{"horizontal_flip": true, "encoder_norm": "layernorm", "encoder_bias": "all", "encoder_parallel_block": false, "encoder_patch_size": [8, 8], "decoder_width": 128, "init": "xavier_uniform", "precondition_frequency": 10, "steps": 20000, "batch_size": 128, "epochs": 17.7, "weight_decay": 0.07}
Rows from block 2 of the encoder of a small masked image model, named by matrix and row number. Rows with one number belong to one neuron. Each number is 500 + 25 x the weight over its row's rms, rounded and kept within 0 to 999. All counts start at 0. Numbers have three digits each.
After each neuron's rows are labels from the 100 images, of 14976, where the neuron reaches its highest value: "lies over" is the class under the peak. Only what is clearly more common there than usual is listed. The data: Sentinel-2 satellite tiles (TerraMesh).
# fc1: MLP up (encoder.blocks.2.mlp.fc1.weight, 384x192), inputs 0-191
# fc2: MLP down (encoder.blocks.2.mlp.fc2.weight, 192x384, transposed), outputs 0-191

fc1.101:485435468481500516516511546503500512470499519571488516542501487514469530469475492511483534508538532531491477475479502505506519526504519530472501581505482460440475431503486484443500479517499475527526500464477522507481526473524494509500495506457467504461534520511487526549525506549518515512537478504531495503516495501502499463508440478501485517473504494489519494555535522479457502496502487514521483507487500504470465511534500478480449498537453533488499498533505522514499461492496515487499508504477500518448492532481514493490526469480525494462509531495534487481491503520505498505
fc2.101:459503463516521531552512538514489501509481504441508509459545499497487495502529477522503508512473476469512499508530501464476488488444522491526477464439456423478455501436520493490501531469498494470489473514523490520507461565496479531505534489524485531496494486507486483469484525496507472473492531480458509480463484502507513515483506519507534496497485512510561529497466491523515496459483540538463471450488512489493494524486505526511518481442528502514498530463485523499497520492510460519463480490485507496529502483518516527496454512458464497525485504470496535512484499491497493494
lies over: snow or ice

fc1.86:528550539503519478515448489468511496491532517548499509510474504493482513491515473530482488505521466458524516483485510487520485500497483528490498531460487486540487487482487494510482468540522478513492519525554482538526494515485507548526553502496513542490490513531510506479487534549497486458530480456497540462451533498498524481473472536511528435488503479504529520493467532533471476508523482507479481489513479472533504461477486515522479520492474454524484492520487472543528517516500511460487463502471533521499499537487555484471514483510483435494479491480458469513469488531502494503
fc2.86:500524491492514480494510501502460509462531518504530519451482502466500515544483496480480455512509459482526507509554489526465508501478479512466472544504469504512532486449482501526506521475477553482516529488514507547500565462519511513469520476513546501487486456530502533521542538521456513476473513499470509504498532489540474505505474493511468477509478508462512476463477454475511534502504544521502515493502466457479509509465492524488482499478505499528466489507475453510500517479528502504498502524548514557499490535517545488469563502503512500499467445520490485516471529490503484493
lies over: clouds

fc1.329:514505529514556506484519486522538451481496520530480503514474518490548521524515519454500488450513486540499487492514483491527516527494514509482469481457548457496493513462486496497504523458515520528538463516471502546513511492494495484484494478500545495481488502503514544459502527481475556482499531500482470474474489524485491500478506518518471500503472497540513437516481493527505474476448475520475514527454456518496488524510533493492522508500459521497514541512524487489458468499530499481499534472556478487496456529493511523537448503471513526450477494511473459503509515475480541472
fc2.329:522451528496507483506514476536497532530498499517520476503483455503488476549476526460551470481509465535519476462503485477504495549473493502486495497513473496481458512498491562485496506496490461487478527551516530493534544530514532474534514472476492522486480507515530512503500479507522511521460504472521445515514508517537464461499526482480460459524520484466497490518508510521507461467485516489509536449475478509473481494499535531501467489487515555509459524511554495455535535524483524460525478519503532469463508515511492488510503467480525541505525485514492477512477503466530501474
lies over: clouds

fc1.276:485506513495508527517526480511520539462480460542543570478451504481526500510518548508499490439498509520476496533523484488502501517490457521486507488491544491488454466478465549508529514491505501496519457508492507548515502502495493536485500497514549479479476504485548526432515494487499478439513487495497529503505485471498498491472513469490476495488464505475488501517536517533491517489548501490557496476499529534476489522504518492503497495526473440492491492500504509513488504464528490462487475471506489539511544484505515515529470504495447474473532500513494480436533521536529465519
fc2.276:503490521500493526479547526502460482549508549486513480482491487521501493497501476495513513428530437502515510487464482472521487525523520518496501508508475496495464534460512543528463479518496526469460524521489501442528537499497527523509504462506479526481513530484481498495510474535478493509442522525563526448549500473484481480475515529487503476495516477514520515542483487519517526462481514452493494489487478519517483429487478484492503516508524547506481508456484443500447527481462504484508536500497511483484521498502478507498516529525506499502516526493467492479528455472482506515
lies over: clouds

fc1.215:528536530470539529472511465563509494502473497515509533505500533456470478492550495518515512496504475528508475458449530500474534523508518513522481510489500496482486492482505541490503500480537489486523457492486503528493478470502526526521503487514501525488517494475526545460460533529462488536555478482467519519494502492483510489496489496451456477460491516544457468494524500509469508527522458500563498456508503489514526507508498476520484488499476474435515520517553502546461505536496490500516497494532503514519515494495557503545483489492523455525489485457514501484472521518514531515
fc2.215:471502471516496515508522525473462518463510495540497483516485529513491516527519496479491480485489496477481518461544448519513483499459506497468515505496530449481511473519498496484485515477452510498521538451475492483545525507501505520502471482510524448524495526555511496491508501473475541455441496487562505454532501484511497486498480485498485515489524476480527558503484455487520513498461514502482523544504515532528511476512483547515512497483507493540502519476481493513491527477462533478480502492468514493524479505480527529470493535504457551474476530507441471446548493528513483487
lies over: clouds

fc1.27:478537481538495470513464535470553512496500471502499481512535578473501509481500510473501507505493504506541497532475504508485495557514511466504498506489496473507484502484482489500515508512471465423461534504519536498492492490480493495504495505459494437472479483498482519465466527524491540465468506495518502506448546475516523491560497471472526494496539506481514457523487485498458516471539525562520524505516512516493510496517503490479483534503482504470533486448514475496507453529519498488505430529478504501518528464497481554529475519509512517491504459519490495503511534505512495527
fc2.27:512471481507518482492544562515510483504445514453488470514522516508475504500510469516541512496466507501505507530505514499462467529460527539517513537476527497529528571526495504484525496511473487498498517503454494471450492483493470492449461538525438523486479532498502494531462467518514516465533530492514528533499519517486537503487472509521464497493524521499486487504492533513488522514483501522539536496554582484502445525497538518509520503515474489509514501498494472461524508451525507477510489481451500489465506498492516493525470494498464505502508477521502522447511508486490469503
lies over: water

fc1.361:498512545496505524523488509515503435522462523544481509529492469491517470474482500501524486472523483482519552496545473464466527476508529557536520514516485484527486501480458508514498545551500512475528515519498495507544467481506517522525520471492518491505487523498486516497503517477463498496521503471509478501445490487497536477471484486509486496504470459540482468457482492506497535523504456491474495538522500489524488463513532552497467485489505504511515523494477457484527533497516499456459468510498513560478453481471511479503553486485521501540461509518458488490486461543522537502
fc2.361:470499544499518499511542473491561525481526489485508484492483502545565495468527501482478502484482467464498500508479444498500525514511482489503546532520534481487489460515466473505491512494493480489510530485525512541511457497491478523513509488486550486478511528499543507505480487460496524492519497504490487527501471494509465532498474501535528489534554470509510477478496500523452482500531482542466518524488479444486455505576569499524505500509476507509464505520507490446471469526482501447514501463501519484534504531513474518499454493522511479518493492464516536513470477492473505499
lies over: trees; clouds

fc1.118:468485488504499460537480507510500508496494545471499423505486500489522497505495508474493551490495501529464495497506462478505529538506520505507507494510506526514500466491522500520533522504479501554491439511483523479523497522464476449524487508537510518513477509526501516506548531503476544492496538501515524540487488473513460502487450476526474493513521469520509498536468511520495451472455476494485517526516528479497477504505536506523424558479516477513506463513502503518507512465518515457488571491492492524510528493451485510518524522504450543470504520476483467493544476518509512514
fc2.118:497516515448468501553517508505500502522493512523524480537542481458501515524464505470480490506505471450508511466529563432513466518480475496510480486552501490498489503535485493538575506531493512495485485503535462473479468502501505520486503502476480467475525458543500484497486484493503473510526460517478479458474513486465487567528500512526442490479508524517524497498487495483515456501467541504499535467534515505541502492508459478515470477516444525504528463497488491509488507524504490491503475518474498478504522505520500530494516462507522493512524545487538445476500516477508512477
lies over: snow or ice

fc1.330:464496510473525515530535487515539514474498497503481486528489498467522512518471485480504554506452481492505495492518488491544489497512488472482521484482535524509527501507493510509508475455492533505476496443478539497475525500513448518463498510497499527447485504513561516454513473515516515528534473512501526518512504523476526508507497459478496526502483473480521500489508473557508524524464506558494469462496481536502445487472492523451453500531505537446515518518472475476503509498497580520488535520540516479504500473523489502532501481516465459500481516492517473496520486513446473531
fc2.330:525544506515456458475448530515470508499475503483479449503503524537480483480490524548502461466502484523496510490540523514508513528499488539504477482537485464494518504501484497527521478489508480529461514519511469503479510567524505484520551447499482502497520526500439525528476536552489490523490527461486528518520474478467455416527462511492495487474487555501474484525512537459510513474545498487492510471497520500489539515483514500525499522490500489461480511518537482512506508523506495509496478482480492484508532496475468510511496510526501507528504499542500542525462456467506514498
lies over: clouds

fc1.358:476499541510484482507509510506469505473497468491495479506522479489454463517511516477478482532485532508490449484480486497524485498478489457515490468507511524475467509478475501487484505530501467466497496489515506542489521541481512487558529474529504495460485459495475503505576496490518523467529458506510414532505525484499505512475464488509485490493529493445559547504497472487471499521509523544492520523521458467484493510489518455491484492481468476485452525529452517495457476477506501472511476470478516536509476542506463477530548494473516532509514464514535504498484482513510497504
fc2.358:504511510506538551503496458509508482538491510509466543480480482508539512485457463514502544460511468502500538522504503495500539451496498503469515549498497476535498472472507500527474511486498546541536487503484470452525481478522513517445457513512511482500484506478530488477488494495480494488497519493485566475475463518475505515516555519507491526530513532560440493461508522541528485477478495463529513500480558513522497471502487539513504509507509508508525483451555478516542521485493509532536516510515481485495528464481518516490464503502486473504522522467505505496491548496473524521
lies over: snow or ice; water

fc1.382:522521521463476506517509500545508448429462518559489536461492524498524485477469463481521539487544544498498524521498502546464499515527539499478513506466495526485502471530517490489498507507529511541499497537513508506504487512514497503507513501504460480522507469492512475492471484489490526488509454505489544510456479485478490513517493501550506494502503522511484511503507496464520506529487514444530493585487487515544507470478475539516480514505514481478505556498534512490486432506529519496495530530497508494491485515477468479538480492482503500475497547492502498477477454457440494535
fc2.382:498500509504480471510518476496499534499523466464496485450464485516471485498520505518492559530507483498503481468519510470478524512512472543507509493503467501500487491488541460519478473487468502509483480527498524514431537510491511461430530483527531524506493502526524519544508493534481484511477547517542478488526486506515496505469508457494489478488533530483536492497514476471505520486508495575514536477496505529491505547512475466515528495478502536452501477488445456478490481496489506504522475491489494515555506477531524496487510463514482503519495451519560504524552542459489513499
lies over: snow or ice

fc1.29:453496529487496456516516527537490490466515516469492447499552490498505502468481520471482523491519520508460506518486521460559509483519483510522460510492527525532488480530485487512465521484488554487452522438466449482467481538520517514488509492470500503509510520498496524476468508528484500515532497493559484499517503492500549513465530540548516486500524480483534515523498546502496479478489494510533535527522543506503493518496478515440502490485505518473507459529484497531467496516466541523513505520514525421489504497550513472469505478525477481537524489508504515512524478499500509517
fc2.29:488477532507544467459510560505531456495494480496495480480479502492479470476455500521466547476465489549469524479502513475492499454509476495551487478490503546496497490528501469477472469523451522500564509489500464495503524514530479529515532496482444513472527497468515489510523520521496499511511506496507493467553486450546538491507507511502493527485523528514522470500467492520495490492489490567520501539483493503468466558537508488492493514481490484453492520538513503544461485499498528498505513528488517470444518480535462528497506495516464495493495495462466478497498521521488518497
lies over: crops

fc1.122:497522515493501525501504458487532509440515502512529531485534501517520444474538560476487516509508515522467528488523506521524530422520500524512524494522531492499478500491436505496488505505536492538509461498491470506479507447550455543489486490463524546490521494503512504495523480526521531477480478495520506542471486498519485472498497475547524493484487490518474493494474496521472512487489557539512449492449495505546489488490462501487498501550513507465483485472528499523530533512506501450491479530475495491539481489486472501476486484533518480519526488471507456489492496490458473467
fc2.122:514498472467542506489531571469469514510489518490456458524511487497502543485474498512472481519483498467503449480495494553436520515515463497475521476503490540516553558487546493512452534452506550507464499480492530505474522495462482499524536504508474494475496521483497517510503501508494476517509499487498502480497487476499553524527520506524476486522515504518496531527512451514527506476508542508454483541482506521449518482470530472508471489507498497517509458519537506466462490499486498519494517497517516507488534499528549487480475479490514556471512504498487536515499535464517467527
lies over: crops

fc1.137:497500522486514498538486519489475497489552544517485469502491501479555504550546498458505519501511507463496440522499539530486526475477472522520475495501486530445509500469493522519526484474543480509512502463469469503481479521497527523513503539513535527509504490503513567517537477468446568497513478528487520501471485482465454502478518487492511483465445475529500489492493530488476511498491493516492502475493485521522489520497491501468492474508486508462497499505466480533514481489473486460485504478471504477485487431518508533464478537499498501480474541504527456535511523504454471539
fc2.137:506530501505498544498443532495469523501527508522467553490505498519484490531532522530468524494508542469461495522511456486459454483519530481505528534498479555467521498449507486483509490471524525519518509481524465489494465459514465441513511500466563481513485507478497519503501526531490533534455512504503516457503500507492464492519532487508515532512551507501503515512487460475481495532487529539517480518504481469516520507521514470450496496513528495489499496508494518526557485538506500471480452489489514502508511497495510498502449474525500485507540493513494487509464536435487444520
lies over: clouds

fc1.383:509456482500500491514456508498550519559509515504492517533491485489500470486497481497479501487468507496556485517514518467475501506524480508506544496539504512498491516493467488472511520509477470495517503467535525495517465470506500485472454507496490515483502533557549547543475507522466497481498501544517466506480528491517477498506519483498492451504537544505516540477460483467464503515493492489494494508516493478478521539491459497476494497506504497464433517543485493522472450516510476491519543471487465501516509530523510458555485510478527528557456434501502542490542522486503483513
fc2.383:464520529468478467506512536463459477499470487545521513460487486476521469503523470483511509490528506540499524531492489555470509531509485537506387509506475478517457490525504489512473516494501543485478479557468533497467515519505546503511505506529492483464481535560479523483494499513498531522543481472475509506478521500513492503504500480455493531479454451479467501533494504513474472510477498477524493501524474532469506467501507465523515474516509524507515510476479482517515497501519513504478469516517498503464500480510504547510489512514526535477528494479443483516505546500545506500
lies over: trees