Rows from block 2 of the encoder of a small masked image model, named by matrix and row number. Rows with one number belong to one neuron. Each number is 500 + 40 x the weight over its row's rms, rounded and kept within 0 to 999. All counts start at 0. Numbers have three digits each.
After each neuron's rows are labels from the 100 images, of 14976, where the neuron reaches its highest value: "responds to" is what is common among them; "patch colour" is the nearest of a few named colours to the mean colour under the peak. Only what is clearly more common there than usual is listed. The data: Sentinel-2 satellite tiles (TerraMesh).
# fc1: MLP up (encoder.blocks.2.mlp.fc1.weight, 384x192), inputs 0-191
# fc2: MLP down (encoder.blocks.2.mlp.fc2.weight, 192x384, transposed), outputs 0-191

fc1.235:472537558486548439502533472462547477484517503468521393492491474539454473469516410443484490539539487485465465414484523549495465480508466489537428469428507494530572441445465518448462439506510453533537494535499471510507516504537502560502502437407463492489520487572458550560546537496521460518554478448533513489460507507423504511529519574473484530424485491537496542518500555451510510452415540448504506488438484625526522538415506447446486450496460477537533470526549553580526511545439440531504528546484497559474480531517557445489596534471553505530504478521507454519518535526466494521
fc2.235:485426413491438542491463544559430524442490457479466542513525531462510499482496488479501515490416459486521499466476493472449466440480516432444519506528484500432444580528566451553495535465439575486469476478474477497513474462486412425506451555579496474484579495449497463520475468492470569435454485483432504534514512447527471475417469438541536535551496487485501443463482409496525514472555456550482477495530488388448465499526493535460464538514485477434500495470452519428447569483536491520517477444477475441497530485545474559453461444526473515418451491491472535467465491497534526502
responds to: water; main land cover: water
patch colour: black

fc1.291:517485488479546487510588504508488558491466477522487515533498560488524491482534506482536572536522482438559537574498555577459450456540509553476468484536462559581537392524494514441494480516447525428440528556501490550479509509508520583438486513521497541472485512452510501473502468455516486488532546458509516489465471476481534486484450449567465529558480443492509502562454546529537547499499557490551491484460519529447556594562515563511532538509473499516511561526515476499572556498446435566524550581474497502459548503456526561535560510600516582466556504554515476486455501486424430523
fc2.291:455468450521458507455462457476491530466515468402493593553537513537453487487427539462540477444473461563470446430528451463510522481518525495509576502452512516430485497531539506538544492464431533516598500405472532527537492557526480472514414591487457481462516502538554550579499511551494583515532510556524473528467493459527497534462497539456447617514484435507522504483527455513483494418544508564486508504498491511508541502516497404459488509482455533535544413512537557428493509471505453544546563501526479442545533430518517499539486518533516476547522486466517539495485534492481539465
responds to: water; main land cover: water
patch colour: green

fc1.35:526495456518535483540451466464488453569507599461465530514494387472538472469516606476565497522519456508457455454545467425420453458466531432450511442503505435525512439540521508444464470437512486496408528516487570504488521486429480434478433501527490517434484497531464567481510508493505503492434515569499536487493509565497538465500552480503477528568463487492533528578555479488507525546552480538527548505494505496453515560494496520502462488485512512486515493487552552477466483542529518527533514512571425533592492490507483454572524528496510510553553577581586512488563474524552531461
fc2.35:487509499413537472474485593551434450501512469494571525496466454555497515582527477461478431456505502543496513585507483475511534482492496571535438497479500487517480558558546525557496498430535544505532444527573534469472477501475509512509546511470520572446478483517544513508532495528466483459573494405522461463470458480567467523565520504573436486443507519580500442512548532488610503507500523533510545486454452450489484485509481532418455452520511512469488493454522512498557479501464430468433468483471534475484485540463533459608489470476444518459531470555495554535546460470407540450
responds to: snow or ice; main land cover: snow or ice
patch colour: pink

fc1.13:506458525500520560516560510510541477457558442501457501492458426528487466513553513527546454534556493485423538467434547520403445605524483496502482447501534463496476522491507598421510534488527452556509603565520492497476509439522472500523498477567536524503465457526496488471458469481461466525506582502517482523504530551504514499501551579458521504459577486535508453501471508533556457529459467580386556550532463464528463550533443546482437520509500466456553536425512514512503519451533554449435478488482567492509475472483490491491433471538447531450516477536495506468456470565505573509
fc2.13:471521539515500460467529433559526501573473524523522522423443526543497543461452562464466570444492532540529486488489440493553415457505512540490487458497522522470414565450511489493529518512577483489559431495535462534524521542454402475513497462477485470443465514524511496489474489444527525472438469508501448577516476510468540485547583535565459491555480545502485520427504526546426464465467455502500522499494566483514523516495592512462560490587468475466466511502524479532523517521505572574548519535560564483456435559610503471451458502485529463453552527522498493509473545472503498417
responds to: crops; main land cover: crops
patch colour: brown

fc1.310:475439535566530480452445413508518542443478526543562492563536485480542475517502514530485470579482479419522510445546590525593523521472439498520496516502548564546462491458485513477479534438507460482508460488544443492489491558473515527468562530460460438497451507521452444506508534488419500416475517475539482537507488449553545426480497497473541369495576531443505556495475564538491533473409583495413544515469451528515482539515529464520503539523465478496549524493481490472468517500503554561503482537515517494431538426483452488560474517521427457507491568498530518443528486519522500497
fc2.310:505499446474432556450480491485557434450483477465554497461476553496482509524481485478534466501497513542454537485483543403532546510437463500545513480420553573475525516545463436450470497538483531469485435475541497538395474484532492460484493448479506510528550434493534482490433529546443483561567539507475508483574533511600458464424506504429559532491517501480509464523439546480544513480523545500481549522583539572485524528551452440436534466476485513446477570459443483506528491533471481500491495541502521572464517491468542470574454467487410497519556548491519511522506448612503522504
responds to: crops; main land cover: crops
patch colour: brown

fc1.299:537577498482482413529592472582498523524502510552484489506499470561501491471515504559457477480448589480469534545489449532512547516523544468509548500564486476465528563524546445552487530502563455434490449515435518503551458588506461549442510539509494513505488558543452473448422549548511548555556423505534492489482489433501455460474542484589517488445530437459480518471552493484526485438478455511566534496465524440493432496564498424507489512498465474545453390422582477508481508486486468519543480493550516508481489451488515517488521508548409569509538463471479517484470465509483521471
fc2.299:498502539459519445543505460516514523519506507528505466473521549519506483461462502499511543528457475517580486528490439527506482444483530416420474487534503516484542527468507451524516413542523475479473540475442513502562483590534375514510506535461484509412448539555478456502451482493496589546490460523527575549521453419520530463458476561474468546482543420482501559545531447494411464468521462539500496456506555449415452540575493513508530478515472437576511504482505516531489441529523456526531460511477536508505553592595474512490531459512495546436540535504441510434486505559515471481
responds to: crops; built area; main land cover: crops
patch colour: brown

fc1.147:535496505554478457533549560451476496490486452477548510484447551536486511484550558505478487537489521477477527491501492536521459524526504548481387458492451493481481514579496433553544442405453473594503525621526573527513505518485549409534469533504542534537545489419449584445561505553505502494499506488553497455526530468469491473487514377441469532502445449600473486485508554558507467472534465460504502530477528517557493491417568495492513482505444520573483510475499489515543519441511471515438525516523509517512487556539513487511458488488540491452464457455559493545543445490520431511
fc2.147:555505463518543516472454460528477557500478459558479532535555487476523512446545558461527475530460459510537472485487468431444539485524591446523528582532481543474470507489439472430510496494484568507551451479453474551521478448541469446515493504536525455492538444385525493467482531489438507500506455517475480450580488480548464489423547565543536493521537546530463551536439494538534499494473443529478529455485462449462533485555445427494490498547560409482456515466561537489476511423497539638525468545459532505518538507561520508487507475527541457518519516399517499467524510542548534481
responds to: snow or ice; main land cover: snow or ice
patch colour: pink

fc1.305:551508572465559544497513414533553388521540555469458464499467536409513521545502430458500519489535537461545482454486490413510521414510496512554548534476490402531521513525489518497520489478460492536485577515541544523510492468506525535472538423466523505464537524536501578516544546515520460483470508478571590445506454525515501567531470555519498522499513546532575496460518528541491525527563473479553458494445471498457531337529461516520500497499552473492466526591506419519453482506479480486461514471549424499465468554500564522529458457514499455483502549478456477478516488512526494496
fc2.305:491540484518482503492464483516488515455492466566522467448491521595574520497463455425526504499483516519473537522434516515449487500464494547411502471492450546604532506488515491464514528480524512540548430424512496497521457480480428462528525459425451492536446518484563521446519538549488576514541435435537483557492523526562508479412488463500486454537479498507495524490526479509483511484440478469468516457473464550520509604556523530497443509532541425527516538448455543493529516489472503631457589581432546511454468495511488485515501535495421452478519552505481495458473442563416492522
responds to: clouds; main land cover: trees
patch colour: black

fc1.36:415535461463448509459537493553481513462507427418502478385453425501438469514501485501422437491524436500500496447458501580503519480475510481533553428524531506508455487465523455505521474528542456564570452465500504602515496481500527531564585491533507471478556491503439505458575446463458472490506436483498486487460499471546546506505543482554465526518509520513490491486503528478524465471516457433558524496518456476468573525493483462417521524508476456481513501537462458520442453496557517446605455459465484530530479501449492524552551493493472468464452492401561521521464468549464595490
fc2.36:515418484508534512462511480454452470474561485516475498578499534510509524481469484391554560450466449537489465512563472416485446458480508469420390523481471506468496493465490446528480563471482531502509532493458538436467467504484434432415427483494463487473447473489490473549398545542515536548492567504457528522450504416428471491417454511483511522457457449431446475470498482438474531468491536501457492451458480508515491439508459524464509474552472474520479454462483512417472575473434483539444537486511499453479501513535513531471476508514511546484537531554522469463524548432556457464
responds to: crops
patch colour: pink

fc1.48:519478474511492462473602549469515522470526485455489518538540488476472523510530557523554509453579541487421515458467467503537519542478494484483479423528540480493508550503499543607490503491494439474496514414545516441521482509534520541525413521560495586519551517478483508503460499538545501432441550518440449551464488542513473438542411503478500456445503479542556464530504510564417496463495467528520452560465553524542483456464535556503554451515505506439517482520529534517557564542539532459564542459550461479502451476393505478476445542550465530486488543462457441526557448515447468554
fc2.48:454500520505528497542501443474489490405464540524538507510465532424539410530414524475573513504511413515495504500561491551501500498524558543495438458527457503499521469546526565541472487496460486490525586461540560497511502451462549562507433512521431469549533480540446511458476488446470477523519493513461564544434462552508472535525489436497435519485483518557431472501485524458441549518465512514533458506523457505534492454471559586559557503542441541545484466459421474510479592515456478507499537463531525524522492483483488496476450483473485472566571600537491478400491545535470537442
responds to: bare ground; snow or ice; main land cover: snow or ice
patch colour: grey

fc1.160:497508476484541473478470535542425451476493553553521549506448461496510463494470471563477539477452468497563462534500536448506462502521523613484484501515397542516482468470514553500469519515502466504458523573496489493476497500453536478468522534459547559439503513494488559493479512529489460432549414471524558492412570526521454502453502443427512476474535526435543577471451564536479492506496373449464503484509428441477511502500470518580432451579473474477514468560501492515503480471435467498586433453510530526423510529498521452565539443476491509467500509500445495493519521523569546551
fc2.160:515504505471515524516545486506493465482518529471526510393544535453502489532498500404484467422559445442518532441497534535485508519502467467439567460476541467543482464519499520496466581532487544467476528558492536491513466472472473475544474576518522560451458499529529473549493428413486554543496579533515489499504475442543489501490479475560512489523500556472540522442529417499421537523507598470504536501521431541463466474540594474466508498505455496509468525477514482528503561484483514610438575464565542485473450486612468552453483560506474464521498511478482477505480539450404508557
responds to: clouds
patch colour: black

fc1.290:494511475541490466460538535479525393526452468548477517477454498495438445504490531506467487511520504474503400551507562479533502518493475523470449466565490501490487457535535464434621544455458486523489415468452520490472431482503540480462492477494452466539497413498416490513483532504501526539520554508525490536526485421500537523449498448518525510550485507435452525495531470416530499517515526519541509496520594552450466551515483438500553473491517538502448523523515540538412505450568491467451613472523506485590488449474408466501542573506494562479492486575534464522536501507480576466
fc2.290:489478431467493573500465443428408451497530467450513496486525518498513503531479468485486433446495474537510545463573459460505515525457583508542427500427476461533536544494550535535466506527570532495538507499569455558535530477551473469537509458565500456438465557508563485565445514441481559500473538487506510542525465562487507467482504528549469546458524512506530534556452549435525517499535540543411465519512442562539541521503540522423416503456557540545508471459469496483545567530506466484574490585505524511508533471511546569466537516538498461474476425499503478522430453528530542560
responds to: crops; built area; main land cover: crops
patch colour: brown

fc1.338:437520471468517433551367482521541560586427455567512428499542495452509452539495506514475509455459508525510462436363520532566509583514499518429542501538544467583501471480496455527411510475468442455492501439495513456543497559551454502539488494523479506518428463474510479543481508552459568502476549517508465507605450455532517507516459500492509472498469504480480474498501523425516556492446518527466473536574474557493466533573522488508468495478526470477516536420472609501489502494504480468502530547544476522566521494535489500499507476466445495549451453545497475516526487490537542462
fc2.338:474551512501433524525505514495494473515604521478607429523452504543585551502449471528423485464516453442502573485520593446414462466492463520456456452540541533419451536535467493526520550451511535499549465550521458621515533457439503478574511489508520552515502512520438449467498474545494496459507513459521412499502500516486517531414476441541490469543516538471500424450487490458499489468403488478538411478545491505516507516540543515497528506563484472506487495502530568487519593488471481477492504488492514524535513468445494494495517500510445503439577565477463441471488513528461532515
responds to: crops; built area; main land cover: crops
patch colour: brown

fc1.205:512555474496538480461572505465585462478485543460465540527531512489480480481528511484509480399491511532499439484421509517505561535504516513443510463535451467526551505521523462563465520425508497473465583486567406543518497477515530500473506522577538547495475539473499581499452434471544503504476527520464473503442515514477459420434442487497466457471397463493425477446467518483517458520515459516505450512511534560480605473456522542509508485522540468493446456521488482476502473510489509438411549494548437582562477452507538502477450477494488537455469616532448524562522462456489557535
fc2.205:469491472532507575528589413469502554430536520488543477498499535496527530474393508497579547501445487574516486454540437497502462535481482561555424497467501520498520496518510547494435514467523507486551554455386460545491500526521528544496416506530469552560547481493528587477457441478540448517523549480461535471441531562430517427492517450486434546510487515508459477532536493582459551496501468487443513443543493581566445486473533508564493478475486530499538464475555440467475581516459505455471499538483445451535511521471502547480480476451564459522512490485537508435491473495499528514
responds to: bare ground; main land cover: bare ground
patch colour: orange